config.yaml
time_shift_ms: 100
kernel_size: 7
wave_channels: 64
widths: [96, 144, 208]
learning_rate: 0.0015
epochs: 15.0
weight_decay: 0.0
Rows from block 3, named by matrix and row number. Rows with one number belong to one channel. Each number is 500 + 40 x the weight over its row's rms, rounded and kept within 0 to 999. All counts start at 0. Numbers have three digits each. After the name is the row's rms in percent of the matrix's.
# convs0: first width-7 conv, stride 2 (model.blocks.3.convs.0.weight, 144x96x7), inputs 32-47, a 7 kernel for each
# convs1: second width-7 conv (model.blocks.3.convs.1.weight, 144x144x7, transposed), outputs 32-47, a 7 kernel for each
convs0.76 105:521547504501531533475474544488543470555464487460428467467496440429486510514468503559527533485429460436507510536466478547532545553502482456526556518423565484475540555517446573528483445428565505556466461425452508450489604509457517505456455475456548458547447504477447479568557506465499562522464474425468518507492489526523510459450466484503
convs1.76 104:525481432465522535438485464510476526540528498451416418539557491524481441512514497427476525508416554524471499474490546430523506481521521510477559607525564483499524492514428538572481478553455534525428469485432475464522496464454488528561426536490557517512514521509487510481530488506508521507528504446449484527500505462445477474452490500515
convs0.77 097:531423421495429485484525548451475523570470550457439486532581465555487521550534490543523426538504562561495462502526463476463538492486518484481444458438461524493503504437473426460558515532561513491445500543488498504482513505515492458485511517510505449510525494527500497517573473469506497431478578473505581548492445446481496498477509470569
convs1.77 101:547501513505435520520486429412456535491477457478551509495487495490474503487482521464465500518500549530543442464513520498442501493484477517498470508476456486507550464577572543572511453535491488572523539479501480516546487455528553478478475506514510496515485531558507482524486468544488475459491516422510476478457529520514485461518501512477
convs0.78 087:553433408532491501410472491513498487519419513441496484472449499542469481452427387521570495495479537530495550441469434450454511561505527472467509420518480544502514514453482403508487593597508540557550462504541488533496481534473458498486503434412422444493550587496470495533478474531527494495567568569531507460465541492503523507528546541477
convs1.78 096:519575559468453510496522545472530486513493498540531504504486440494495462468419556522555446433429493581473526498496487577568455547485464532474538495441494481434467521520477506422445578436525475487436401483507520520482495491505542503468438492559549492541569512486481505473497463471493501456425432509482495469497537493482502489519515465520
convs0.79 104:531473546602455487529530550521471462471501454449556488463531575459479516517494476504451471464474528505454551402517492382475474526505583497483470517459430462461511466480474535496475469504525510479527562516483488536503452509507505473525468510483501466452508438511491568535518456531576553484556470448461518474468499482358462430457527553523
convs1.79 102:472522448452544456467606535538532458479547525472479465521523488509516514531525489443509579522546503390498470435548486558422504563569461391527432519511461457515506525508555524547457487529511498503453434441516447481476576509479520471478570516459516494541543547465517474528541473489542463431514536490519493510486456529532458536483483457477
convs0.80 095:525513545520545382585496484453504474489496490492428511472514481454512473527510442466477496475582532530514512588476581523510520493462564500463480480544531537492495492485547518515494514474476575468546449512540557434457486520501533501521535464492434497439468446473503518561477479508497508503486488473528557452428465496533451530563554465515
convs1.80 099:449574499412523519546517451463437516525523500454500522512521482464495445543596478507485556469449512461445597494512522545530508522552558507561531479494489483508463465512484522428520526607478471484529489510407520427463485523501418596474561437458569487493428464499511544464477549507530468474493522493479456528518518496545526535525507474488
convs0.81 088:492528453505548477512505511509468497486494554557548519532509509447557496540416434465450450479529462456470573539542447459518536449428600491523535486531474464464433481472470515463480571591507491557492509511525481496476416463461460479453607499491480521524529538536531509534560495481451508506493562421531483516531460493514461452487398470485
convs1.81 102:534521428502507501484549500480532499524541524470445500463478473417421477492542504463469518528516529470494549508548542555521479542491543511444457437473527504407566482463498506540526427493488467475432503529415497517516515473518482467525490432475487505520481528569529507530549477453561499454438507467465515501494493560437512481536508514520
convs0.82 100:555404453447498503456504557544527503525449472500507469497564476500509610519570481501533433425501513558487487525459469510547539510531577516502430525461433465491497469501477570552510541488496497519576509446479475453499465545519448499484501528475466538553471528554512504431490481503441500478534538575545598470488451491489391449489555443472
convs1.82 098:447535516514479492461444526460546517467508491472465464468507518564566433462539521525462496502426521520461520550486482559494457452399483504512478483552549440504493494488538533524547577454487496490497442562491485518527475536432551584455489437461536510497480491499518525461512476540503509541468461490492434472513558468457539538562554544525
convs0.83 099:594541569548563461485513539489469488560440540533462512503464474522524542483442433448427508536487492536447561540528487505430455499546566556666520436480575460474554440499528515491455523490491489443473545520500486495515467494456448548459524517474462507522473509489494502540495446522413484489562511457501516516447509560483457433421468487533
convs1.83 105:449401498498478483510445512635521472526524544534514511552520489580523579548476527485501486516492470529462476535493469467500578551565554469525575520480544469477542477556486488463429481542525478500476597587501470526500484517517460469494498525558516521558484497445516512466519512547540524511504492479506554516461490494517501520516543462470
convs0.84 108:512481481426500463444515434555535474459433500469512486499418510419541520575511502460497547496446459508560507533556486491497483492426450532623485553463504581456517496457574553506547566492446507511475448505453545514591541526499476539490484525448484521532551552552478454499518472517474479513458527467514498513490528438482513485456495448554
convs1.84 099:612527501547497521532477375496488456475496562491456533477464553515489512466540485499419462517460506508431535542449513433466509481548481527543458473489436485509469480477493472510522514473489555551551460535462498519479541463489455527456526572532507570516461531453499502526474547548520492511481591475515528481513528510536502555476514504513
convs0.85 104:480417426451525528534433496484520467480478477510565512491494540557490469460485494510444483520534515474514454479498509528419479439560527497545447512448513563525552481501487482540464467510467513461503497490479540449436479552469461463575517458487495535572467478533441472468500457439462451560569502488538467549528471556528455500492482531554
convs1.85 103:558470471581463560451508410493508471537507435487504466443588518527528524503453444506419467458611485517503475483539446528519465548510500479474482441537502493466513496506489509567531613441501459510541545483491460605512645448511498496505559518464501528425483541491541560556515512460503511450515492462518530538468476505490432555464611527529
convs0.86 098:529504480530489499489473463501529533460558479480553440523561495438500491515539559496538553530473523554460547477497497422489573537552516428517510510507522492465537601513565447446463529484479459546462469440499573491516551518465544474535445507549501429513443523540519518502559491500517519560587562527504513480527521492420484454524513513494
convs1.86 097:480421517423442506506550506541447484494542506464511511601519545455546477429457551478448478473449512414516590538572546539485507518540494516478493513498453535457450556524489612511514487540523482501543446511524497525547421426520495433498474480455474499502539456481500501443507460558481579466500481507502501529499521525475471541462514535456
convs0.87 097:464489477522486511456490508508514540530590485457441573517543498468494491461523491469504489523528538524496497515571495492510507489507461502504525536532484507518496532477500521431504445444463599528493517499452463496481514508429531443489476546487510454557525475398465471533509429482504440480530533544568510533564600464454500585494541495502
convs1.87 092:491517503472544463539554503572572538544474544437459491545434479522529424521439557409519521443454469510510501498425489556460498553520517513469430506472487491478455476496437448433628479455462469532483443572561479428538505485539503474478439481407398480524490521511523499575530466570434472496543507464501464453483463494464511459505494521479
convs0.88 098:468440468440541509505440524522481458455486429475516554518485461495511554503470499511483552502516513477543499559426527437456458418504496500461467511482493495497493505448446529497403525478512494550510521463489512484537505489482455526516498502467494524578458418516442487531474502469521523465466488506495475495515469522528385504438443441469
convs1.88 096:497431488481584470445576467505565485512497534482455439444458489522466494465470532527498531565576544512463527484574483528511587492457514476500470401466515518533418576491494528470454539456417478614513529521532476520420450597478547574540511512498504482472455504505433512497481503523503501489526518455407490477448486526464432451554465503509
convs0.89 111:556513456522568499429502576523480507525448465378454460553509532483504556523489456468582503447480488416506529502474474467446462512442550513496538484474559444473558486507526495514554532445482591540472446479524494470529465418492521472557471504546455452522467505490512529541530479550465494539511545552482529499523469529424450528506497511581
convs1.89 103:493504525502530490510522551565401440544524470593532496494493440481511538500494492502500457508493478512492469571632434537495536502494456521562529570451437501575530484499489487470470429513572553524476456478545501488466499512520540496459530511459510478417495521514498507517498450549450440469546547522452503489516567476499417495503476502471
convs0.90 105:476462518497485581525497415526465516527476540510543525458475471525573525484550505505471441420465468486478539538460508412430483498513544509479440437532519488430483480473448444462443429479547536497522485529502535489493424512502571478476546473506471532516527547508509510528484392549536526477526576508454495475499523466542476542479510512450
convs1.90 104:477542509432486472551494501506516448531520460408485488487449482491544513452411448473480443514479528488443519548444500597490512482484469487486506474484458537465495496438467467482476540587479522438524484441529519529366543491468505509513515450531570525477496479454508521498420556436443457520499471441419472484524494533488506498516424457567
convs0.91 101:530514508478518502462561512502472497453554540519523572470435579515512477508504512531546520545582503445549407491563521523452476489478476463531536513502576512551444552430517562547580385434477550494545473498522506521487482421489454462516519532511513510545459460509549509503538476471511536476527495432498475470505493441410450521521567499496
convs1.91 096:473550529471473498543491503561445421483562445408511532485441493515446421507452416482459481530487476430450498553484479460487504529510475488486530489496437521484525511494517500546506566569478486523464561540501450511485618515452448536446495521494490404417507545470486543495482500508564465516483552479458517536475406501487519551502496513502
convs0.92 103:518488424444521505530509521524481464517502481561572481516482458462377504532473441440495577504531451516461484517563548529454467513515599571542502520545531484488519532449545489589534386499455511531418457541565532480454469530562511515527508543434431432485502479534499533458547518499466527608567465605481479568502461488466492486533460468526
convs1.92 099:449578521455499522549564530527429474470515519494498545467520483516550494492517483500491496516435452459568449479457450472514518450461523507453536547480482521466458513505455553412540479515518559516477444425453493452500552569461481502489497450407432471460512466503561585558513477502582422474455506511446512442487552487542588536535506515486
convs0.93 101:499520485500543595507469528477458544554527422466451482494416512473569532557421489531463505529451487517520531504524536520562494563499536540496378475515552538540476489449470508509428464522481524447512440518578425496469466555472421517553448461462457482533555442436456492471467492563544421470524498535507484472512511444566455474564464451471
convs1.93 101:483542575391457562557586480525454444520464499461521471479483498600527514545438559548468502482463531516478505476523531531489446534583582531535525491531486425451536455508464448486494528581496465461538601483525511541481442532537488426492519513470540524529480541506527554458512502508575474488467538437510473514516549541494482542507510497435
convs0.94 089:484505542478497444514466480538465493471496512506474520516462440430500461479544557608525507545568511475441439560571607556505497482451527481570466500545513513493452466480515569488525588544507535493516462541557485564490495523464509537482491542531449451533450502501444453479565461568506470512515436535549462452453528470495406517489539497525
convs1.94 095:562537495492477534545403548500414424496524487499543551492500535477462474469469438554462464521456482468498451448534531574493527494439400468472488485537565592462491504463554531507469485576481486533510458468585516509461508482504515557482563495508501456486491499454470455496500521520489515491532526467506541570476475542441426450528466528558
convs0.95 104:460483521589547521479496471486486430481476587490463438524510525471438416463539499515437507468470575507525492518566503504490505533489514562507447479472586440495561515576510562451552525504447531458503522517559600547513480505416389453512580474536539474544586470530521518427509473516474485466475528477485579449513499503501563453403529476535
convs1.95 101:529533542512533563545515537513500527518492490479443483494509567492493493454488510546483429532449490578517583534543553471445522480569527479507507419511530505500530482500617447523502507491540430455468521517509511486491481554484393494458459537439457513527499531471561459529485529404520505526503572537507529529509473521524485490482446504503
convs0.96 097:534464499499480426488444485515553427496531515487523489478468411490459468527498552516472504583637595490495473499519438503497529493504511564591507491459461462515489525441525522536483518418505577543546502526486555490501406513462501453500471494540503394446464511501464454505497513538437522462533536518498567462486477489474540439503518493518
convs1.96 099:527483482476494492493473467549494482531483460499459460456521468548444524545462440527445448548497535453448491572512516464523584432525516496481486544475530432478479492541439521540521444562442543544460559459492492477493476509506527513526461515486460438509474516467541469495514529509519528436517494515447457520545464492520486520505495494485
convs0.97 097:553523509446489489477468503490477426505460522491446461409500488491473463491425480474511541399491478530540434505493484488442490539493514456457477444512514452478586457494489463461511497445453499517538461447565495493507522459470468509486531537494484474460536574499484429444534458498564553476473501499472459552531459493484554555495597544512
convs1.97 097:484529451473523524459452549524537523428445506535473527447510463489512462501542587514546443413521526540496529497565507504514468616586513499484546547453499460507489494505499489478579544487494507535623478522592502484533535455508432512473513525547463502535525454480485510484529435580521486453452524448465500496514482500488501541497512506490
convs0.98 087:525503530515503462454501463508432425462525518456515570486511407523479476477432457502543501532556466404527486440492510469509429576507461538503506537476449516509568512479455471493480473554539548401512450506473455480451543453462491492556514535501529516490494422467428523517563480484579507600510496493504486476500496433466475469480499519498
convs1.98 094:364510457426482558519563504430471540536511494501508580549467514507558522535549511449469477480485469491495492517540498482484440489526482580507498581527483553494487462504522550530469480410516552519482493505498469509477430526446560520624484462435549460560544502488512469509550510462453501456549428484511521532572525595482461577507533464492
convs0.99 095:415533530487515555497557526522582556537497583558573524493509535444458463512501500555509550473492530512489427459467482475428473428434439458503587587529505510553476523518500477473517535542513493420506461533419504525462546536493490423482490454497507533505509500482470428422614568498491474526532605416474436496441450456468474411474488482600
convs1.99 099:534491489506503535498492492451458478498457465520540494520476528562496506474477514492509560542465431481494515451536473520453465522549460500452511531490568483575438486521533481501496576446478466471420533504510482532561461473515521504553537461525461522477509527557496508514497544503515529534512454486536572565478505482530467534577521513524
convs0.100 096:589528519473533522518475454530468547456588497453498475518484427565538491563490527517535568586495513548545552483456506430533502522477570524537536480536458529499460513458510469449478443426489440483477566516491539561540452516479513444451500459481528493471459497501490478439451474524492518538543450438474428463495572443502462574543547548455
convs1.100 098:534453545497508507440549550509540494421481541542435497479508479564558508499514479485467532556485444538497490529436480484437506488448612666586490468479495463516526560490457472526527491499568425548529579512528454542450511576478497465477471437480523525521563530463530497518464517505514508469470534504454533491527574482481405486450522526478
convs0.101 104:474516492598475477447509521522577474502466469464536521508497548535482547518470505523497555470530621541491442458472558478495420470497498582511497533549553486532471522504470484476502495503480444489487472480507519528513513515506564481560558492506464464457485472440539537521501454503451501549519515516587466507493451452504484435522473510515
convs1.101 104:415524461462497546533535533510490531532541496498550515562487501520507460499534449566419538500476430492571474451476442474526506463458540423460520436471490556466483445497530572474529508529479490482575493476493526527456473539487550451508557449485477473459516505538490484477498598501500509465494479500489473517483492555506468463487456508483
convs0.102 100:502558501479493471534494510545506538573555467465481493523527518440543547555438479461526485416466504465522542485432536493570493487501493507465478492486559553530574427461462468428502540534506516552523591531525528535556507525491541529465533509502556486511486449488585464494450539496555526489514509513496433497506461500445410535516544554500
convs1.102 095:519459430453499458533521497508430483519504443593491494548512547511497480548440527542508454607490437397520541453412445538570517497515510500517512524385461507535552488507504439518480526457520510481471567497578633428563534548478492454516495485491482505501481521484493505538451527526474524519501525482502557493504413520485469536471487446539
convs0.103 103:497468568503463523493449546467520527519526429505466502491525527552467479492485516487474528550527448504476521511413497493503507509554538512431471472516465531509409522533427541475478474525457526519580503525479526535511542524412487496508504489474566519555486505449514510579491535543468472535521449541472486540523489436508425515507427422526
convs1.103 101:483560550463458466526521546449525471479543485481382457471426483499508451479551520488463429506639457447508428501504594496509506511484544546419456563474506481473540440459605489524499510451455507493517529508518519538455508527508482516451470401550516520444493517480445524531410419559547513532450488477473467518505468516561366513502465485474
convs0.104 100:521526593532533499545513468529494516522523559510549450486504472527512555475412430479503452420513555526571486529476423495451464473525592486542545426540579419513475443491523493471468453420457483445513491491575507550456505436500555476473437466540485469514511510503461476491554494522499452484479491550529503543576520481520488445465440488517
convs1.104 099:428460564541499514527471529502495463533491568479550510516567513516556535466504521478506501493446507493458512630565437540526493487455496483542482495555482470534457551496473516415472511492528511420569494465498463422399543595459497542474518447493448532459569467527501493470550452512432489541499506466449463491526471472460513574494464486572
convs0.105 102:498513531495584413525495496487560498499518427448542573554434491502508480537573532551434500473398558534469489569445492457519549548473512533474478560534525533507477472473502474523511478492458508542584408523513554446497451586485455481479463363547515457554477523498519540560465456490560487476469526485439501485527520571453508609555558487477
convs1.105 095:518460540462525459507480528532533515461480503514525524472467444452430451536467516505511496486497570374504506566528511457524543515500542487574478489506523445495460558474483561479590534489529542492465422440549463461436473441478547490542464517526533499502511481481516503525538462508499492535593509509525496520543521524491520541538535473454
convs0.106 096:512521517441509475512491468485493483502489472467494508474488529463494491471508497471529513520468457591599477453450478495518498446418394569533528563485479532497492467486453567434528463461577488523521599521451499574511515519495506520540508609505552499524475534508570524517466465513512500506521552527528489523553528516461521473451525518563
convs1.106 101:540553470560513610410472470470479497469488491526471511486432537562506484556508512477499447491506506504477465516457493520454501453478560487497416527539476458543435480522572536492482467458495587538469430509584476522537554512491501591489512474543445481478532546474471483564435565510466455506540512514487495518568509463460490457480499499481
convs0.107 103:492503498502432515487467486529516486575510453464526552586487479499478490471496504572446535467488455477535507475551455544522500488496501509494426469451547472424543508486448444488553563549540431514564431543426502521570569539493476533519504500483458504531441572438455571506465527509561513510541469526511449474494494472500516502466579565495
convs1.107 096:523500459479578504519495430509403509509441550598537525481466526525469545572525458533432511500570495521483523585495514515438418480505537495517577395480498426458517543510483477430514535479488519518511422461526543476465455527453548450519493581504530474473529501495490462485457444499491516482521504528459494554483557578453477496499439524460
convs0.108 105:465515555426521466463570501495529571457465499598596534397479554510537544492523471460453564523495601433413445413517531488511488479510513462464501518535431566510496445476533504476545607512575417550525515482516475486478503493444487506497530482520530457453490470519522497486462525474542547495420487515523545444516497498563460481517481418536
convs1.108 106:543530527519496589475491550466438556539469544487565502517476510442575518426478528522459443523513554531568519503439439528455445530529590489509530497514502456551483543501546583440438501526548515522511535550442544432495540441590482507474519522466564493501497428535466469501506483581483472561466500413471496455518529467419468553511549482473
convs0.109 093:535462491503462552501479510530545436556459430495417494550474533467443453518515483506470472497542562460457523521483476485497485523526465460501459456465520540419505516434463497496425592495479491525479482461507512533574505440461505480517473514531542447532476571598548533468478545518518412558561478489566515492524525502480449468531482496501
convs1.109 098:506606492483521478529498523482550536501520441546541479488467550517464505544493517514499479507483446529540442428478441541502534472525594441574490461466532501555505476470513534532502418501497493453451390496543546500518471556491439481520500540505559537499506495465509501468578393493504460513534437512493502516500488497535477500471517544535
convs0.110 098:484518461528503462497519476558548564479540540440487465499603570544520451546458484499552543494558464505484530442465518524549560511547474479538510559484448459513502532443532491539529579520517543537514427534487492589462514482516517530502563508552572500472454518572453531515483479438464531499487462509475503512512457447492456470451457487483
convs1.110 094:504503527538550541507502454466400534535470445535489449470540408560548506537531516493521539548496504501512478454508556580498441461543447502477499496475506544524559565560460524464409474467387508453469478546569478507460543424558531494539476474473478451469502457516492506525456480506470497572562540573504500455510457450404507539468514486512
convs0.111 105:453534500476458500561531546481524510529548561532388464492478550557439500482501533488552512532549578493473524499477518462518492475471382414483480504562507457432489589447509458475505423558489460524500483477408535501434481437497514570522475440542437495437529496508453481458422564547531496589529543481474474494535481486563479530474468499484
convs1.111 102:421509508444509425504455501480456478461485554532548512540482487533458457468537524507445472528435484541496476530416506533543519484483483489538509497509535529546469542516516497475519492555469541476491558542489521498578403616515430576508569492501476497509446503477491493472542520515518504433476537494478505508493493501553571508499524472538
convs0.112 093:518488483523540466535457550521465480479472552491549538533508485547593527529525499484534600531455487541548497506470458520465425494476423509464486485504529517537557487458495447497580510445514546524479490573515490494470463495493475448477547549481494537493488577529542524535514501471452456476471502474474443534461478504477525518498532453560
convs1.112 094:447493450495508407530431443400446547477449488562496518524576595536529503511485468486463470469512452513503502527545514457473506491541467493446522472492418522500529493454437415534487407487549562538530522557462520472434534459487491505536527483407477539435468484508476460525416493552454472463442567425547498534466455471468462514527565532511
convs0.113 109:539475454481582527456476435514458509451475521396574582545458452483424541575502469446468516520467550527441528525510415603479524490481496554448531497462550597502516403455479490613639492471546553567502498487460443589477452450434475513503481561534488383502478531511530497524543435466522454378571607525488542520532457454480522454513499568464
convs1.113 103:502599471455511561518554569457511498511547514601534531493529531572488519443465524559465511557558501547552522471452540535463518481530538520504471460505500501431543517514414549489504572571487483555553496464514520446455576528455558496516492496550494483471520528453469525458497542620481464470503555437525477530479487486455522552522429503499
convs0.114 097:513457457443479507506541543436445460485460561508555433502471520566463473510520535542513431451512489479470471530453474485465525476443445525448520451395432423491447585505481517501508445533491469517517541491478494566546514531487497480488476486459527555475506493484512482443471464440529481519505515497485557552511557526507554554543522457524
convs1.114 099:501491426529440544553616462476477541473476513545478497501532479498528464507483522498467510478550544586547453467434533527524484509508442476498473544577511492541420557573434422491520483436513545467426486527523479509486528557459490480509489538482497557497455526489485513513488469423469509522465493493434507497521534538504492496505529513511
convs0.115 107:459482541541478546481495495487574571485629504483534508415589583524475511496581508522484526363468474510480525542472507511453489444461541463502517484488501413496447475532477487494449510546557559482392505464575472454373524579509577566480447511542581502569524533455531523545572479488516490509535519482540615535475548514440453447497489517482
convs1.115 104:445469468480548492564487502448497475503491494439463449477451504471481456478438502508531517559534462523485524463493518460503519526494526462488440529477511542560561561491534475463474523493580473452482426481557515496459503470478456481475514527529477528494504459527551500519542444539465425379415503505431512538465456508436499466509468503479
convs0.116 095:523539452552516547536529477486495542509531511505505559527524453470411431488577551527536506531476415577469493517486519472453439558505495500489495451501541507459540515464519521531500525473478498481466491465462370441450420496464586504499424511513490516520527511501531538479500491563479500467566552427498444475604583435544490505515588496499
convs1.116 102:557476491488525516587541507492547494392446514546494504476522436543513469485508551515520483472514468457597449484516477471455461482456501498509451477533462582574539471508499519460493489482475481509457491545434536474455482498472537466495454454480492497522493447526510483491390527523502470488437493410521477544466502528516493502493525471496
convs0.117 105:517440453510481483526397409555515458451489433470538524513532463548529566494465497460449468459486541478478479516522504495421516585504460467467551500511509508536456433532502456546469482529466478559441528555504556513456500543574506551485544503554499429434542548635526485430514457520425490490514510459520551467608505428519524487500447473496
convs1.117 100:464488447432496475455534476485526485439430461472405478497474534554574473427512440467462449495482508494547478547514548508579553542496557549506491468508510541536522504473486520528518507481447437520494509476437513607464516501515418564473576502435549464520489490543493467475487575499502404511511490540484489533604516519494493484518508510464
convs0.118 104:473506544552462587465488472503408511509481522464448506496511520522431486445436520537448418482517533454543478475498483534555486467446476486487520459507545510471576465498526528493478370418492479528465548421522528516450441467450551585524555516406422488500526464421509465496511515505476500460446451480509482450550525444533520451508548562476
convs1.118 104:507519520434487455576563464469481461498506514547519474501539519532466454531523424513537491487479478546626475509451468543472504505535538497505520535485507498554493467509493554520424425434522477447539518539462470491438492511507474497546508452515584539421455569540499461540466557450517417477487570464446471510506519451495456501531517464542
convs0.119 102:439504524485533495509580565459477491486550448456435483542491505519514425488465495396407513570476539522511485427505512504500466505466436444499478534530453483531533510486423504483505463515527594482462500456481548514484598577504491456484497548515543472428472515507496505501556502483456474436496465503485522495643540504523502519505490536532
convs1.119 104:544551406466549528483470483549500489543432543602551551479594515553567514506478494556544539586572500496409494526577541535454476475533465475438495473469497498518525472515525557538404482546491489451527516487472500485549506497561496412514548513497466503504485501495502501477462511507480507559528566553478487494480468494552471423495543474442
convs0.120 103:485552509439487509502414510518514580508477511554512652529450489491480420476431463482537519557521483420530481568492518619531462498519541504472515477471470505536507543460474467463517538584510573519555488556528496492516513521507476554554501502527432469466530455517451530506494487466440568526490478558450498531407498522499496536651542471490
convs1.120 097:536473488486486480480575520456443484529511513486513509427494448464479468558455456501485474444449468525538431496469489431477485452471504510427494448517399520442452512507493498447440471536458516470497473502468548428551579520527471536496527530529484476522460487448503483543494460474477539560500523486505476522506487531564618491475589504517
convs0.121 103:484495413479489516524454558538580573572552556504442539453406470473543523556539463427449426449500392477475497533491541567499526483495490416457483505569506429447492515468470497518471550493531521519497557608510490514474536423504517530471432492540547456547560508510533568483526477502548438486513515472462521531504502523476564542592476464483
convs1.121 103:531533509586577499490531479459454480462500493496552565543504529493461484504528512539559511453522467473486530475529477465466506428502518490454441542455531510496516571456453480486539459573535492413449445549519526473499525438462472524480476500500482514464502513497497459500527465454508459540556461488505453506443509523541469533526534479558
convs0.122 096:508455507465480497519581522558578512583490584530512472536549577628483551542542479540505504507475502484556599534506474450551422483561510439435444498563526449486475482469486468555555524484485439536473462502507493490481451484460541473473446489528466501508428505515449537443521479451424530493517530451499458524452510514508533465481472458471
convs1.122 093:471502535512476512491488521437586503467490529499519543472504485468468498509564561500474490404442444469509516503474454486441416436488497495540488427560470465545411491545449532416514505500578521558459481516451524440423515536534522520443495486524465431525487538505465498500411536548394448454432497516550498478540518513497492527446458461463
convs0.123 104:496486467523469498516479487476384584542555468407489510503408507390512532596527503453550401486499441516498472490553500440513491510504561519552413443543526473517497455428526442479484502457489512476500515506565472441420451525538514489457485507516455432497469420465544455456512477528551518482500504498431444456434526470468487510537555432463
convs1.123 100:478561529533449446507499455456486533514523444476499510558497469453556502526491488512519501504493472544562522537431482445466592495420526606582484482541527530649588509455606476500607494497573437513412428516599529475505466565469485494464502535489546552509475499475486530531491551513440492495554487442483427491479560470489486467480512459434
convs0.124 087:468505484570517517513531494491504568456498505480461467502487480464527458421460502544600502462449421533505409472506534554571528453446472494438448456449435513500516545512451417395473499397384595547551518504507532537521435492466440414477539429432459464447456517409432518426455540454460448468489539551482439474450449511443518465455512456521
convs1.124 093:494475397458411512525474558538483468491541519577562487566479506466464421535491469500462495486409506541486542476463443523539523542535464441449488479473520554488482497494478430458428419581514483475474568563515471534464491470495488486488419468438473443398464478485479462451470522516448504482502488426413427437485518486550509461469467481495
convs0.125 099:499458539499487487485488470441485540547651572439439411525471493447501414509461491510429499589498498454526538495505463503557516491554477500429451517463556487491529503500445481441430453449565461486536558582568493461520574572466512544473476486512502430583493500524511508423440495429502517551547556548549484499535511480520525497512486474495
convs1.125 101:524511540532580451504553486434471473512471526481493453492540443495492542541547501429498479484548399490460459533540553521544483451511504440502518474548550566566474490520523577426477437456510508482512581510448452428590450505570470490505490490474511494548535544467484484486454496533440493549441494533545493459488441472506487531564460490546
convs0.126 103:530529468469398459508550487487569454490524571525514494423471536528460419502539586510561460508464537548471517464525534559605471546507525565495515528537521450484522513486450448527552453451504530488600472537543529444505496414550514529486520542521556494510556486430489482469481530535456505509455489434531448529429474465476551537464506400556
convs1.126 096:530581436466464493490451500521570471509470484398488434458482480463546527459510477451526538521504473514470516581468502492513460506411545561497575431502476434546460561500550608486411571436517466525514541479518435488412509505519596414548541512494503458414501530513511489509503421490526531479505567445469526502433533551494422501424502508487
convs0.127 103:517528544515455471502472494471561500592451546480524522498457513473508457490495517522512437544526547475448484463517530517554506483522521462490538532507571500545491470539548540498443466602437478506476523464480510484492564459472486540522515510470466504486480515505450511496494410466469486456415506505447477564516464500526567610576527454473
convs1.127 105:528522494538512529489529475476597505476463522510539463571556521507562470445437509553464504517441543460515472489496436510459491425461480515536486526526460508430542528475446500475503482535529540470467469502528503547560589532532512563473486499505508425529528510507501545469478509513544535551503486439489488516501499478532552555528503515510
convs0.128 103:510552545524486444466496506489545519436553547521434485534494576447517543549465516545547538618501481469535449532525455497415552465484497469485495479486521483494520482454493461480523525497502419517481429500562552481524532525518456498506506515474501560497500442529450490426450521483550580563506481632512492451503528531488427417430535551527
convs1.128 098:482485494553421475464454511482471491485483490568531530510472482516464520451389533500470469514488505500442554451465531422463527498506524513533542467457523553495445488513453434478512545494489475467530519529501520416596508435508512489514468524483523471451562427489513477476458496541481545543449493472458526451474542535472534535476545507480
convs0.129 108:422464398420432526544463498476409571506537517504562562485484491553518482455418481491489529504479495555511484522431502519522503552570559505520553548471525515512541508410501441410481425539462448458398512560490512542558529509458530548494521547553525504531519496473463451442530513487490513459473447487517480474470554498402413464445464524470
convs1.129 106:519476483466473480564571450524560533474499421474505487520520523432476491535516532551547543440558482524459445509603589475510470474430443486497460540540526469443468521460494454530531503457448436512519507442503460551462529439459445505424472530507484517504525485519498562552513516470532512461479502491479494481506519554485501508446485499522
convs0.130 097:435475495504500512542486444513458404504489527491474502524514487508521483528550571526489508468483507450474544498552543543507540449494505578574538467488503463519503506507469489475454569497499477478501475456503553510496435517532517486508504539514491539500511483533422488464420563512527529530483558492499447540491542495543475493483484579522
convs1.130 104:432516508424501459512471527492461489445417461452476455504504526469423525494545534491523438525491515470513559451521404485502523564473511461508490520520478494410462474506559436468510482545491491484503414436440519470463513569468488415491432522483471524522517530515506499506515464544553476499527537498488430506513517446474472519493525472462
convs0.131 100:450430466502527475460505471531459501549449482523509490471570500458446554503529517530523519405461493457559504554549423516496457575552546504529466511528536455488492533479545461566493470443489582520632497560469496467502487545480459443469492489424440540559505543446573603543492517527497465449436452496509590552463512506476442603573509425522
convs1.131 100:469421476485528479472562529452437435466492555471500538571505503617485458495432630485509492466500482496539462489575514520519509522416396493528467525536526527531541460481489518527539510477533488496460465554440493475465552548525526407521499513526492504533513445435500479477442548524404522517479567458487484505543468498460442511524498445537
convs0.132 081:457598495515467532517516549515501501525434526416545526552531591494482478493530449470515480502524446420500439491516503528572502588597486516541503547499509417460505485440461493528503448477518571556595514509472527513449474503484542534518518528516517526488431418523473455550558484507467503520546490457574501518442519490514461481514456502443
convs1.132 092:497436544493533515439516506528508532453567459477492437459469476536592598506494531535501516500543489490558512632533522492505542523445471567543529521449514463519502449581491503488490438481473489465456528490486484492473451506538503519555472453431419533465484552527497589512479505510559544597567476481465467483485507579511475498563500482495
convs0.133 110:505512507524533515475515466469558594505447470495459478524454546439541546597550454473426495517485537521501497536504508487518537484559484466460501501472549503568521522514463485502484446444541490425474510462552516485483473526475488479539586559521516453416470464524459438425553484447528484528506544485469464488391443501522499541548473464499
convs1.133 106:485491603435487514504499545493495506541497455502494490487547499563589471520552456496474532561486533461490474521502512521435462525478547490545453550526513547574499522496460461479506492489515536554497391460433510522497514543513486454535481435546528525494443494504430504450484510511441512455443461512530452568554454452471480485453489542540
convs0.134 099:511511594611499458462490462474513536546430443444500486453509514516506516499512493479507519498580557527428452484529507500550503428557518533546553504458448495549577527476446440448532483551502459477593449464501406455486510538522416507536513558592566408474528522531523506486491483546533553475490509490487526493478563545519491515513500469426
convs1.134 100:521488467440541496521551503508467450477518475451500479496561447495515529461457474444469466474495532536513510480447550531478539496475505560511492475439447458594481470484434555491540465494489485441436474493553487465569469465539529471495510503527523483507459456471506483441420506521460479479484480565580485487483512519517483490537512516504